python train.py --arch="dit" --train_examples=45211 --grayscale=true --conditioning="none" --activation="squared_relu" --inner_norm=false --shared_expert=false --patch_size=[4, 4] --beta1=0.9 --steps=18500 --warmup_steps=3700 --weight_decay=0.05
Rows from block 3 of a small image diffusion model, named by matrix and row number. Rows with one number within an expert belong to one neuron, the router's apart. Each number is 500 + 25 x the weight over its row's rms, rounded and kept within 0 to 999. All counts start at 0. Numbers have three digits each. After the name is the row's rms in percent of the matrix's.
Before each expert's rows are labels from the 100 images, of 14848 (inputs lightly noised), where the router gives the expert most weight on average: "top examples" is what is common among them. Only what is clearly more common there than usual is listed. The data: stained colorectal tissue patches (NCT-CRC-HE-100K). In brackets: how many of the 100.
# router: router (model.blocks.3.mlp.router.weight, 64x256), inputs 0-127
# up: expert up (model.blocks.3.mlp.up, 64x256x256), inputs 0-127
# down: expert down (model.blocks.3.mlp.down, 64x256x256, transposed), outputs 0-127

# expert 56
top examples: tissue: smooth muscle (40); tissue: cancer-associated stroma (29)
router.56 070:457483491512447505499553488514509560508503524493483498496520435505511592492489499500471518483532493486529483479474546506490456548484477522502497503477497544514510525500488523512537523525503500506558492504504514530496493497505483482473484475467455533451462506470508511508506507491501506468519518489483486470477498482506524505510530498469466540497493502500465482519576535506487541492477
up.0 080:498487495494477532520459493474451474506513505497496523487494565471490498478538484465527497485442484470470512481519457483534590504503526500521470446512484485506532467505479481455509517492495514539475438514514528478509528461499529570486497502513517489507504515503493523474506486479494483475495483487497467477536515512525476516451512492484493500492494498443532504495528465505501527494496
down.0 075:518511515480509537505517485532512531519516526494485482473486497502531484500478475478534469520492505453517497500508529461593509500505494534484462483460458494533537515481517464515470485486507507496459514492494484479522503488537517556525488469480520473485490507491547494526515484527508465472502460515510556504546520508480521509482491508457459484476548501474488530493496513486510517502490
up.1 083:486484555514510516499461508479489461512506516468532478495449554470527502508526513460527539437481500538484521451515513493493480503532499565537494493496477532501472527529522503477464517483516476471469495489487459530480486520443516496501478488520497479498501488500487508502491462476443526530484503526472478514527493514499489512468458485502518471495510526509490457529453472533513464493490
down.1 084:507506520478508493488510518535485473489500531474491523479470528459510488508528500507551488503502444526491478460470491525461442522470479491521532539478525501515458467505496574535491518525514499507523532519506473499479475525480496526519506489485493516503522506484485506450508521478501489499523489492504575514517507519487471515530468495486481511528496508503509529497461467480533492506508
up.2 099:453526516498501518537465470463476499511473549499489517488518515499505497502476481496510526464501471534513445515469485504450474459491458487466502512513481489511513474514490493508460506493477517471482504515513474542492511545420533479518505502464515489525502523493488517497473532522471480515508479508485496527477498484495510481547488493483538494521527519475490519493480483503521474495525
down.2 096:490498496532502471548470506470474517472457544431524490518512470511448500478549497488487491510497476527493514482514506540565486502509532497549483493482529505503476544538490489510491502530512491471493535545502504511488507504470516515509475534542518543513484478472479529525483497494492532508481509493494517496509469471506515542501509495500573528523518475477507499531457438506481509497511
up.3 102:504540491504485468522451480471464496518540544499458505517557510482501491501518501468569470502479519512489478441525489542504504477537515487506482441491493480505477473493484468446520516493513505541466499489519518491525465465505536532495477476511515498497491454509501477459475489481448539520503467478503518513500493489464511515489542511496519479501493498488520479476505485490511476493477
down.3 108:474524502484509537472491495526494517503520520484460540487470473505494525473500525476549485533526485506495505517427476508458489541508494561544487493483512462489472488486515548490526500541492487542463472518487520477504497549498483483505492534469506492502484478468559524478514477509513480491507493464496466502457473489550512469515503475481515514482521484465482517551488486514508509511535
up.4 115:527524493505501503553517497467502491499522538513499534480523568507504516510534477494550490478473533512496526502475517491497531504494499503522479504502461486481480446535496504445446513500507504550488469467527466470535475499535499517518485499519445503515516509485502482516506532470502495516476503490471497525529497515507515503521496538505475501507559525518537509512487520491485473456514
down.4 118:454484465511534541505490551504510468491480457468472508493503512565514478523472534510525512488520504477497513536497483540520509529511545560478507480477527502459514520497504519466477482500493488475477517529489509495531439557508516506520494542468488502497490494486505537467483465535522523530493481525490478492467499509526548502526507513531528507492558494494491511498527490473454516512520
up.5 121:517517480469490509518495479446518454491490521536476545529440555502485451523488486469548474523484513456499464465498465492493536471484503532499487475508472448499489505483483446424499520481487435580474484538520528534462517473470514513516524480503531467486524559499484521476549545514492495487478475519493540493483524499486515493497486530502500500533513492482509501508502479448520513508466
down.5 109:459486518499537515496523518510484459489489479500528486489497491576494463494461526510493523498464503544515487503531516461562511514530524475508495466521485487497489496495522539494459500514514496474508491498483495517467530508515494483503503522522486536509507511531490473490478538508494503547497510507519476518486550488503515496506527490531512497525503523504489506475503475488486526520466
up.6 073:514505515497480473515501506493498521503490479481479475514482522504504502495478498462518549484479547489496487492522508462482518477491499360493477484495479507482510517526487511503532517492508494468491469518496455478507489533516530527496469552518490475569480519509497514460500535520516485508482487520506489524562506519494500452461487521474522512503503508525500457501489468488477439509493
down.6 070:517490476474500504510483516529519501505490496499514527502463489479522488494502496480459509520494455479484524489449503501514537585459498569453479496477495502510487531509518501512527474538466506547513474520484523505528483509549498528490452497518493476504476525477510534487521556517514531490523485510498485510528522519491496513515501490509516504475532547498528536491482527521497476478507
up.7 061:480500460478491480506461458463490490491510516482447507512474558505517512482535481486583517500480524522498455507494483480533518472484516497477462490461469480489513469511492503465511553514512450503497509510503501500477510498492489523486489483534517513532539494544511482489533524497504467490476484496491472515524491454499479483471462495454502482534472490490536509488515439486515511482536
down.7 080:486516484459486479534519497523522485488498525507470526495488506420482544526523499469531537507496505452502530520502507509497503581483506578528496480475481505525499470478556559515494483531517478500506471514499507494524523513528513529516474514459471499515474538479547517484525517470516478470494482517505495531516508507492474506485500480480531481532525531502516577486495525498505510474535
up.8 095:492542528474453519520481494498478514459508538503494496507478536537481538485499456479544488463498487495498512507579511559498525499496509481507492440498509484532514470504532500517496501484485502462454496517484542528476528492477494544540497505523526477476473528519516497482481511488462495447509515513506509476474457507535503498479483500531538506497493555488508462458472494486474483517484
down.8 104:512510506449518477477482465551491501523496461528451513509467478515485520519529533500549508470500480524512518488509486497476489551529484531497490504491478504526505466516553515545526469487476450520480468552541483483515536512511505523495490490490514524531447487486542486507490528472491476461477474516525502512508480497470539501519458458470521484470517495448499513515490495522500502494506
up.9 062:448505488527466531522511501462474500507507491495472484505527600493453526508538474459545518446477531469473496482549508507490545467510498506508474472534518459477509510484489458454515533448513491500417507504461511510462461495528527509519515486502519464502485543512543473503516542527486491494522519502522498451531515498514514488507503494488532507480479529497487514498504490502502491494505
down.9 080:510508489455483521507517501544505516523481497519486491493505500456509487525454502482550498535510494481494520510486535489526530550485508525480486500451470520540517476513522521498482466493516518524461511549490469482492473475545495569466468528476482454493476507487516474446494484503491498464504450539501508479558526504488503500479490502547435490487530516497488512499494491519496505485506
up.10 053:489516515506498496535484458484499487488513512481485548469497544530514490480464490514568531479447472502501481498533505468505528499518513462495450509501475495488531501496498499501480534494484483507468494530507498531496526496527513493468469531518508448523497505521480507495509460508441490501487464492515495532563508510507481481494476518481510489504505509530503495527458490469530482513495
down.10 079:527485486474490502504531484557509495508507527500507538507463496455495457539487498485552495539499506478502526503480485512501492549459525519483490472468528501515505492501506484525463477547500490507501461522475499472510466531509533541470466496482465443505493567485514551458497533468509486483539474477492560527497500521501487505508538465516501470507522547489486553486489505512524514504491
up.11 133:440490501492474517524478466474527486491507480453486518469537523501494520481480496503515510502498507457516441513491499510459504468507523434503493536497497505490478498442510460431452491511548495527485504504517489455515507497531467530527496507496529473509499499527478477505481504523483540505473494499491515453481489460475502476519466513495514500527471509531495490491496551507502484468513
down.11 129:504504472499500485487491482532492525526472492502455553513500493459457522494561506466508502491510498480500522461530536513502507523504510476456502509471475506558469508538481508482577478492504498520510537529486504480492538493514511509472525491465467478493496476474497514539481515517521482504472506479505450444525474518512518504529498489534539479491483493507518513479457514508488466509531

# expert 17
top examples: tissue: cancer-associated stroma (60)
router.17 076:450516462502461489521501477525518514490509529482477532517493470491490548526514455452469519471517513508529508508492514505483466536503470494498532527478493518530509522503459531516532479510470485462532488489534498504500487479535493499503487495501477486479483486438483537478491526450528535470534511497524555465492475475471520469541502485480481548486500490484473532521525497530474526461488
up.0 108:540471459511473492495516497496485531499516485534465487526528499500520518556539517485520493511502521508494498513482483551544473540488517505531489482510528464494475535525457490513454484458434539482472524496524491475514454446490523496471485512496485514471528432528512492475505513468485486454496506511478472516477482535511492494491526506465467488529493519473531492509510486494479476552500
down.0 116:542531493481480452518519502499469513542547533497471438520503490453483513489520479511526528483492522521461494511494536480500529524475461504501491477495464483493478454479528511522432463485510495491527474508517528504496493482443472540482525491522515499474517501495485470503496491487521529475499548533514502502552532497483488443563503525461569501489485472528462459499520458500483484527511
up.1 095:492534488502457531503530518512465524492508466505448486521482558485484521489515515513530476493496504495474510496474480482443478476533499476518496517520510469507482482531561495502529507466521498464478490500491478531510515484479532510530497480519518473533478495523486481477493488518426497515511463530535479527491508493485489489450476525491513517517541570504525459489488486500490462505490
down.1 089:469494485503496511496513546525535522497529529514484523524506491496499512497505518450430534512499503519511550450541507488526488488521490501470495468492489492522503523541560499424512494521455458556502524531495507487470516486503493465495511523493495506487532486482521461476519485430504518492479516526481503552484488500512481468514498515504518529509483511508498498462472544468469489511526
up.2 071:503527491524552513486481525470484465497502481519524535539542533486500484484559515528579528495462487469472493452524482466503471478524548519488456484533466474504486466516511473459489545492499485550466495486485525506484481473489499513473513480497507509541476476504492495523509494505501507475469487519524456499531506472488481527476463498500526502498451499458477468488509496425453460520472
down.2 089:516497480472527539549499492495520487487505482484507502439511499496503497512446494511513491500502484464532509462477525505577490468478508559467523503521530499545492520511549505473487466499520483490526520489520518539545512482501498495465511550511494501499496499481504476506532463502547496440510464540513476497511470478527486499462525492467456478519502504496491514507518536489487552528499
up.3 075:493507453461512501476465483453500504514477532490489476483515567527483502527550508505523516497480506474509504500478513487460502512462511477502467446500488460492498499522462455526500508494498501469444508532474497521482482564471466547466481503487494513503485517475490446459515534525472496522513466472502493520529492502477496493447492475501524454521455555494522460495475469470487474514468
down.3 088:488505475507460450510490469478499513476471486509505527524506518491535512482466504529484533498493466471472500492458511465479502482534505466469505473489516485548477480503517532473459535516493507470540490490529478489512501500498507487516516507531503502504490480501491493477556480474492496524514529511486511529467503515519484525519507469512523504498480576493512529506447458473516509511479
up.4 063:534487482477484469495504539494455476493516495504522516447516553507477517501521489496581547465483479463460472461515473502511514493508515482491453472504496462513517449505530526503447517466472437540480487467529530491498517469500500503472494519522517485484493494500498512482473467536472501473503498493503501481505500496536510488472487500536513513514460518510486499483487485515507540505503
down.4 083:519493482482522496512488544460538479483467510510469485542509497474480499466467482494466516536497451458506508474556494523542480489494498545499513494532522511480539506526550518471501505502499460493530494499519512492445496488517501510486519512522504512486516506472461474542473493481488513458475541531481483512492513507533486485471516497475491518493481522531447500491509486482497496542479
up.5 100:506480530506454462477514489496504514489507523519535504484526535507462516499538524494549508490551462546526502494493472496504495497498537511501495440543520518462522486535454532480447472489503491551480501495493509529553521435506467463445468511460462499479487519502478469458494534481470478480504543530495527509538490489509516532506529512483501496561534536567489502501463509505459515478507
down.5 086:487472488494500524499457460478506521531540479487490473513505501492482498498523474472483501526489507496509503456507492500550492495547498541502500564530478474504555482435519547487523516467484463515513504500513483517508507497504455484539457526500491533490473486447485472559511456522506473492483510520530566462505503500471480423507476503497490477506453448510502466491457502510500475496516
up.6 116:522474558493486465462495521503490498489525527495453538502488519491532496502459537510541482483516469526492534457529481478482499525468554475482470486520512526489475465517483459561524472484525466542477512524462517475540464488512472496536461460467491467483480571521485500521492513503482485499494520515527488526507486519480489528505538511511521513557504531536535496489471519470483476516478
down.6 110:489508509491496562507493493514465495540504494534495573524544523517531530542460513480465483515506483540531501484462503494486480486494466496512512497528477465438487503526457501542432488507493523496513485526493522534490487479523500467482472483497528458521529485482526484531504522524506512530504530524486457520507511460492492510461529486461512532493503475515536489493510521519517492480497
up.7 101:493489516509522475523493509479494478497483513536515498536499544498462488493489519530541531494522485512474500501499450491537497498494511508454480491543443514473496528468546511529500500484500434487438498487491466506506474469474540484474492542503513476470506525540468468514513530583500495498508498510514455479488537461502494525472468502467520497509468508490561467504534545494518488470522
down.7 098:520517499505533511514528521508483512486527508499478551464515519485505512541493509479510504437490450488530515487502504510472491498478508487501500525514515536502499523529515520493482534491574476464483499458490494491513437506497519495489518568492502493496485513504501502499503516460523555581501469508498497504504502463481517509461505505472457505509527533503523471492514459493503521512510
up.8 064:510483527515520507479495494483509478489464493515499528512458550517492497473514513534563498499489493467504504502551504470476513455452531576454494512531507459508541492527488452505562529514521492504459487472460470479514496499496451489456489490460509498484499517524473501453502522508502508435497520494515504545527520484520482525491471505502502448553468492522494521490506512481515493523504
down.8 073:498473440509485478507500508459520532469512491507505456524553475505527466503493511500495512530528465420513483480531502482519464517506489551466489519544517525514504492489538526468524505481516450472509505489509519485469494526513486495505484506507514492469474516487467493482507485506489497497482523514488560522524500500553521498496500499494452512499524497511462515518524495494479494519496
up.9 072:525498499487516542522520507472473490465510454496435487512466561505496494472514469541575471502505524518465500512494520490498516463473540483458515495515501462539522474480517493512515452498473442486473520457514501491500467477483500515504486466509518493503501487541509487526524519533501474494505476516524532462455446484477482512455464544509534524542461539503554497480512507513498496503508
down.9 088:481521489439524507515509533482531482481513515490515484545487497507522500502476513503504538516507468446525515472512511511542477467503512554490503517546505517531536516513553535459490489496519471505501519506506490491481501501519491497492510534480502516480506486487496457528517479487515470506476518511511486507462505502526509465486522502451499482503473547534478496487529490492490509528471
up.10 124:466461473545497487515498526489504525488518496479470497500524508523546520507505497470541503502494516508503515511461469488507528482469509528533507501501481494517489503523476483516507522484490505544475519488469473438531441568514461497518453486502471518518492460505509510484502452487480503515447522535468467508502478493458502500487492529487495490534494527489536454485497517484466442533493
down.10 113:517486489515511489521489475523475512519473521528489476541457465494478474501502500523484480487519570512491490498533484496460517500498473475483523496498454492464453499547485512485479490504496468486544494479469495519476478488499487516498510459528542483520495483483474466509488542476478507491547516483483440448461527505459468508493485507510580511502513474488462486475522430522519466476476
up.11 094:511469498484544504494539506477509515486491493478503519481455536477451513506555506548551466483543483486499530495525499475473508506480523508485499460527516520502502511554509480557539481486513514502492530492481506498531502427470461485522480443487506488479484537489461471486502521494499498486484509526536478464538510472515522513499505510514489460556543514536450486517490510494486476483504
down.11 080:501492474497458483506470515477457504507495507515508480507493487538517497551526496509499503487497505464500519529477487448513498504532527550496482513484447491506480461502512506523556491469515464498490487514520481490437543514508518500505441467509504494502504518457496498434449522451469506496449541490514514460544535508536499490525506510498435510529498488510475516474460461498489460470486

# expert 48
top examples: tissue: debris (31)
router.48 072:497508496498449488482546502516482489490495520464509512506508426450501502519462499462477494458537478469536514503458524519486460517515478487494484538472549536567468551543493487545467481504501505482529527476555516526486498494495501490506486464472459543467462516489520502474537501507525491472559509499493528464488493497529490498493521510510476527511475488543484488499504543508476540516483
up.0 047:434475526494478519543509501511500469502492518538460481513480584489500459481475516508576534507474534518511493463532522504518519485481541487451507516513528465513522485459470501526519516454506505475474515491470479499521496502518533523496479555522510448500478514511494492471463493478507551500493486485564498554477500525489512484492504524485508502507501540468518515479474522496504507501459
down.0 087:560486518495497455462500517529457445516464495495549471506499471509525495501489529490589522504492503456510483505496507469543513468535515435506493538490461511482515472506478542554434493501503537506499476548489490462487533477468516509547443520498475481481511495513480494501512498512474535505503522527508558520528505514517491487480496515499485494517489499526469488489537445513482509470505
up.1 117:494524498478478477487511493465504444522470497494504539489502529493503495503480534510534518488516534511505489465494508470493499470461491460505463528517476490481481504508469498476480467528540418495509515487479499475502502496492529481489495506508505486491531520494556466469528509450469480474456472491481557500504481485504513508434530476514580494519484492537496496494506454566506497513488
down.1 126:509503495511503490487506469476495500495546482495485527503494540509503528520457500517486494535534490481498459533522494503453505459500497460527501513508522473510489508550502469503482471469506505450485473567548462509507492482521511507514518509494481463504538475531510509492462544520459433480485506475468484440470522493500519526463513452541485534450491513492499536472530521533530513516502
up.2 090:478545547481478552491525501478526489507467519518522475538485569476433510522527475558510542516498521476478508488513486499487509523452524494520492475474481556458503511463499511499510475494509508542502501508493495527546510524495523509461483478493500476508509493485487480486502499507455518458461515474488506452557503489496526492475505530504512511512482532496476522476492513497502496502485
down.2 093:531478522515546549502470517552471480454487523516518506530489503484504485505484521483522488473512559508515497486480499495525493521489511465519499526491445535483473488552498525538516473525450499512506522498496514538464548480492535508507495560513478496540549502480471506521476478471534483525498524481511489514537497521515493518494555484549476476542433512519499477491530505513482530519510
up.3 116:499481443512521535448511517494520488501526512460479527465502536500529469494521505493522504484500480514525477464499485480504533497476530494516478466505504484496502480477472507494532502506518491515465477521489502482512508478526480501490507480482526475478430541537491481469482535485469482514482481498484488504523531495489477500512461488480504456512442522517537511519494512490499460498507
down.3 115:544473551514495490433498468518479507459490501508481514536526535518505500505447526494502493481500503475496471512501482485510496501515479445524520525532513518506496516500475489479465544522487481518523498513515456501525517491483493501508494510514503509492529530491505496575472550479492531501519483479499503501503524506547486470531490514475455542522482513501478538470560461488574509491482
up.4 129:500486518534533474473508502466494501496469563506540504511502543474511432507475514511507467478515475510530508487485501508478476476514496485508493500520480488509499485493474467508517488546483399510494494524493479486465509532499507524508484483471515492502501525553503502517506529474498535499508504488447455508474506470483466519559507503495583470514490483489545512485451539487476490508485
down.4 129:431505472509514516499504489503482520514550485497516532501489521532473493516523504488421474497518492496493521524481491499480513503500510461536467499494508467469498503535485501483518475497515537482498478445522458524492525501489515475533563511506499492482535478517532502493499572531498441512502492483498446465485514507481496435481519473537522473478520497489552519473481513507496505499489
up.5 094:488461459499512526474513495456509519499517504527495519486494510511526505475498518475550519463489528510497461531521474525476512473474543484477505491508504506474542443513518546465487476472508526498457514472478496445490504488564501505508469542467514498460486502526495500480472520511489478490479546501514483484512509524504505481470493488483546522539499506516559522505504504467449441533463
down.5 082:516450540539516449483482504495453478467489485538519499506477485510510493519502506514543515498504515483480513477495503485465523509521503490495543522494485542466544453533477554501484504499553506476493480481533495487518505475485503543527470477507465500516477517465472506451546546526476502435526505522513505508493511492514532488482458530484495538517511484502401494466489491463487478512482
up.6 089:499502520494512545466507492512475488465515534501527505526503562479492492514534485522503536473485480512510505488515519494487521505476513519542499457493486523520502491493502534515498505467503509487469500512495475502497515431466520541497475455482478474503482542516489496539534493512467508499506472525497471462483504511524503540494508504511529523517505503507510454547497504533481527492512
down.6 074:518489533516545550458447518524494485479455513529491480515500482498502472502541507501480533486475496457463551518545508508559512507509493462480517478469477513484492493499508485498550488503467498546442537511505496493483482488490545508501512509487494517486548513482429524488515511486503527515488510475489487524479442522495468511485470469527485514521507537537483468466505568462496494479510
up.7 119:475477502486506566535499496488501482466525457496441464485502490456496480510524493500540518523489536459520505492521449485484542530478517482542463461504489467510525448505478500467499488469536463521494534506490460487540475519495492506489486501459494467505492500516490481494493499478511535500489487498517465487569472488481495501457533513463502496546506514510503477486510513499524493482503
down.7 098:550485489510490503513499506500435509500434508493516549416514460501560495487495480505497497471517497480487495490476498461507498524486533477520485497475466519458502528526510520534480521515513520477492510489521502551497493508442472499476456522475493502519522470480479518535495517501472525488479539482453529517475532483524475463438537516526463499482447487522500504510512559505495532535499
up.8 103:501524490495482479540502485477517481518508515483529516481576555475527509500471468493490513492492492501496456486490471511492537516498498496509466462475486457512505528503477494440504532492504479550475466505542542506543499541475524474451487476509497478516503532486458523510471569505470506527521443498526526520562481492492517465507509521459551541511473505499489542474531488484502477476495
down.8 091:525482482556508545514519510500473462472481526504494504530477508468484502548519534471530453495489525542516464488479517530575492541478504414511532485483521487501498488511491540527462525499496501482482482519494541550463519485480498506497436498528503478503501460443502518482526541486486508478487494491490490518526496510496517503513524507482477459511462486494490526519496444501445513459514
up.9 132:528494492535531483511471494517476515509503499498454503500573474522522498470505492538514478499512486555489535483456509443511455453499474520472476489516467502507519542488504511541509483523485528467474527481508483508486455524464490524462496564496513497470509475524493481514539520522504508505475479474504499554492493510470485524498470517518521501510465511540539488524545529475483514469491
down.9 124:484473457506487538498473510484517497483541506505471509522496567468510499537536471455466483495511479487512495444468478548451464534515518497505507483515510527520521475466495484442511478508515514520472551510488489504497538563508482512500522523524488519500530495478497516505497514471507500489497506502480521541510494530447505524511482521511507509472486525525482529510453520473479454499511
up.10 098:532466454503496547492507488475495473466502512544521543532516525494484474513527486510504479489466495536477489497522465497447537452483526455517492469506507509450495496530488531514510529501477515530473468455480513450538508498505502471540488512497502475492471516486498489525519554505502436514509494462502461537517468484507524510517503505504569488514496523512539495482548533504467453484495
down.10 103:494503459497447440530500475495491491493549514520511510521501526492480522533495506527491497515471519469528514519463504476513480540542504431465481552488498517490471451452467495547484505489466505477490495488532478491472509510494488486514475488491500461495517521472524502495478585491488525478482486470492538477535501534483481483540514510517510476493478505456485531505506487493503492497536
up.11 095:495531513522513497514489496489489436491472507514502478547548554449489503513472503536560486478467539501476500485552452504480502493506529497454489451512491470521530451478493511468481493484542482600512542492501460523512462499460496496482496474505549505511508519496484501517522495507506492481494503498500516506473531507507512478493493548471508500531461511486498514478479500461520462472478
down.11 097:513489515508477481449499486507460475477462478493542475521473464507496489505522520508565515509505499445507488503485503504514506476547504422499494508512450523488508477483480535534473479483504534498484501501504467485509529498502519518515485526514476503497516505522519486503479520476476510455473495544525531511524490513502490490484512514491525477505480488501466489484539450456497524474505

# expert 23
top examples: tissue: cancer-associated stroma (47); tissue: smooth muscle (35)
router.23 080:502470488506468488505477514519514539504484503474517463487484482514494535515558471468482505493518462515529553523466511507462477499526505528503527475503517568524510504502515503547551510522521477482478529515518522466486515561517498490466444457463444522530474481463506491487472497520494495511511493499521528503458504478490497484487486503526513547520519510518495510522510520502513487483524
up.0 083:479488508466522521493512479496529511526518517492495517504484530452507457510504484459514481493544462456511452496505448502495532452496486479526472473508505467495448534455436455464480493475488500496487506512488504494541498501436515486531479514442522468471507550498521474522516487529517507468501509521506509518509518506491516514482496503469535488523493492540488517545488488496497490537496
down.0 089:506484509580495533507489478513479489508502521507479461514501484477518480524500490496509485503498520502484509485524480516490469456509516430504457502496490493501526454548474487496538554454465487506534581511508474502485537521492516583505480521513500491524481511507480499534469490530487497479494493518517534485486503506517517495474510509509577478519536474508484472502500479494473493459510
up.1 090:506489504458521457515511480455512499522505504510524487510486541492496495504521480501511466490486537542460523476536480499535531460495476519478468498494509508440541524504453525484474501500524549473498532487472478513482534477517466517468528522509511473482518477517471488516516507470535505482494522481544504457479520505497503462502502549464557467492522468500490471511445505492547496491476
down.1 094:531515511533520473464463492500505467512484519535552504524499508535515483521484517485503490531525421508486506511512502549554477465503474507474470546511498518460534492554467513467510541490504460547467500478546481500520513550501468470450503488494507512508545478507505495486514497530482453500486488498534501498453489499494507506549500487516535524509509493544527513492522519476498482462498
up.2 092:550490515471501475502485470501497506494515494502511492513505577457481539522499505491567474494479514501494512493470499476511494495467518490530464533510492456478543519488466516522476507521507482488503490478481498516532484424470499518432488485532538475497494474514516490507472509473504505463465499516472477532479484499461482516539538528478513488522537487504515493461448533508521526502444
down.2 095:532502500516509536479478512486472491493475534493551479514487492508531502473471491488503513496517464449502520510552475507430486443490491525476436493488482507486522494488496452466531535498498507522500548490479487467456509526491508575511497525515532495471518493496469505469490486530490490506511541525525504477469499477500501528479476502539514534494553503548497494471505489488507519475506
up.3 093:492493533498474476514488491507501513517493481493499475540545563485508505514486493486542490511504480432438567493508466483520466522520532523547446526470488497490529518457493531477486510533493526441468505472481479559488511510457510481488485494512502479508505446549512469497533487474488512491445525479523484416452491497498492509497500489464491549515450482548478504488484505487502498511481
down.3 107:498496491525446521509467478479510533505520527510505474573447523473448503522502534499498500472523500455484512513536500485437498466499488504484466496497479509454485474571496448522538489503517499498491537494496484508463506490519501553470496463506522535515518489484525508522473509464451494507480505506511475442487545488497496482503530484504529520515547460489456493467471460477514526490520
up.4 081:521516476512506526485496460506480501513502515505505513519482488495474502464504490536527494443496487487493498487494478503474511528520505526500535492507452489504504492499518494489467517463572494542489522460506522531500524416433493533470514499520499502488492503453517511492519514490463481497508483520512475486491471489523537521470513545513504510524515539467489452477519462505505523468515
down.4 089:501497489528491523510474498503494505488469546465508499500488468468514488500466506513494507529516453436506555489546491502409482465504484508466427487482481494505503514497488446457574519516509497527511522536491506467512491522510475565483522535514494496447514506513503504487487507535517491522538506529509487505495506533517471501519492529586534458481526510517507502473487544462525502514525
up.5 105:521495517499498517492513494497485483497516476485520521495469589482528494508517476504526480498507515509475482504515467505539475502490480525459527519517497505497479487496522543503480476514472440537492505499485488484496520541503518482495476461503519491470498507522504485532479463498532501536485474488497552466432494504506495530535535519498473495519454492497523532480506526515526510481518
down.5 117:496521489508463456562522520498538517523548491508464531512465553501484510473466510464496493532466490481498495512525562488457540446500511479500499501482483551519469514527491494507443454524472590513523516482501494517507498527531503504491465506485502514448480501461520482515513512467509484500477466485488492498546501505522515504521506493475496515516536502501490547491496511505490483488509
up.6 108:523503524466497507492509472491453522503499508519476527462480524523463509468508493517520468500503496526496521513469489476502477484522468445445556488508491554455535514550511552482473479530507484493488503459473488495497510515539500494505492469480508479495523480468499492517517523483501484471498534473550483522536516495497551473519494493522529495499539498516520503511500515533519469449480
down.6 097:495519473545495459493484496496518449535518455510536538519527486527505502464516509510492518574488481527487499490492529447551505532489460490525485533504472514459504500524532489474475483502519477532478480480515495512516513501517475415456536471486498478463537495500539474533527544495488498485508477486518494465482538460523490484541489492483474548475474507527462479487499480501515470499489
up.7 086:496481503427491513503546468495490536479510467492488510474503484492511492510486482533544434475506526509494485503493472522456510514472517469484474495518517479457492494533473534548505464470517493478521537535495458521524451460481508508552503484450507496528529517506512504508493514493511501475495499545518496487520494508510488501465486503506512498511504556468478496477502463507510486509499
down.7 087:514485473501489494471487424502466524521502517507476517514483487457518530504474516503478441484513497473503503514526509511509506471506499475516483500502493509512500516540466487491542499486470474505542538508540500481547473492526506497497502480476500511461551487509495532465519479474465458502484497478516507453466514480521494496513503510504532511497506450475504471505514528514544481491497
up.8 107:499497527530517517529510508473517451483504505488501488507470564475531496505469515494604479517457481518483465507500527507524469557509493488433521536477503521465498443531468567531463518477493418486489529476489479518494488509515498459491519462495511468557517522510463490530502494501499498509519502498509487549444530494483524511516506503491549484507466520506501509496471516478519483495460
down.8 106:504520506516438477483488526491512525507477464526453546509519556491505520491486465476493528512477527517517471488496516483471524447536523490523491493519485499471496484516492507503497486510506558476498502490468489531476466557499487498444412507507510509463494498453541476477484470487502505488486473497509475514514504481504499537560535500539551534519549547484475525516441521514477465487495
up.9 078:493503492497479489505509440476459476498490473520490498529502495471504492500494485527543497469517565462504523512483484495532465492496490494519478488517490491491540467489560530478472492461548434502503492458453521509530484478508488478467490500514520528469495522499526507515504552474528500485534507504483438489567474463528475495506484537494549481530509525470509494471485493503514503492501
down.9 083:519462488528508498455485476495495487474471516538504514534484491507479499489495540495522475463521515446492510535554503521453487466498504550475464483476496493483540480486499542514501545449471525539514538493507480497507501505495521529498554475491489450472514487526471482475470517489439488483480521543490466462518491520542482522447449494530528484470519471479504503499532522476486527521523
up.10 080:513510489429494518498517469461498497522524495516508471473519548496496467501539487509536482485533523486552531450515495509481477468469489479543466510517474517472482505487496489495487461484531540477499479529495524495521544476492504531471463509463491487476511511557507491508506464488504511465483499491490484479485454463528515528498527478469518480514499486517518527478492493501521486505500
down.10 086:519535483533507520510479495486506491484455532493522506528462473470515501476506520497479507494517469451498514481547479544442501429504489494430454511474504494503537497510487451456531527480527492503501556518485473471467500532476490537505481534542517510469537490501472538506485478550497461525521510523504510458463502495489487495487497508519542490497559509548531473508486455481506494452517
up.11 103:530509587485482444539480477488508461496493540499479487471471540483500482485557502477487518492475533498467523479501508484486546472474496542521474466484495501531483484521485489477497516497530521475487487518521479480521504543499497521477487498528518449534501468513500504497534493498498499506500477486488524539432498484513484467495505537491485504478474484522493467505507516500519524474528
down.11 097:515508544507506422488463490487501489510478500492504527506513496510484530488502489488497519485537525524511510533500461505545484533512511519478529532534518515472505462485452554508534468513494432476475487472507504493544499457466524513550515495516459497536519530491510474470510470522486496527501499493505540518498499457500471507531528511469554489519462498476502535507529456501520479467471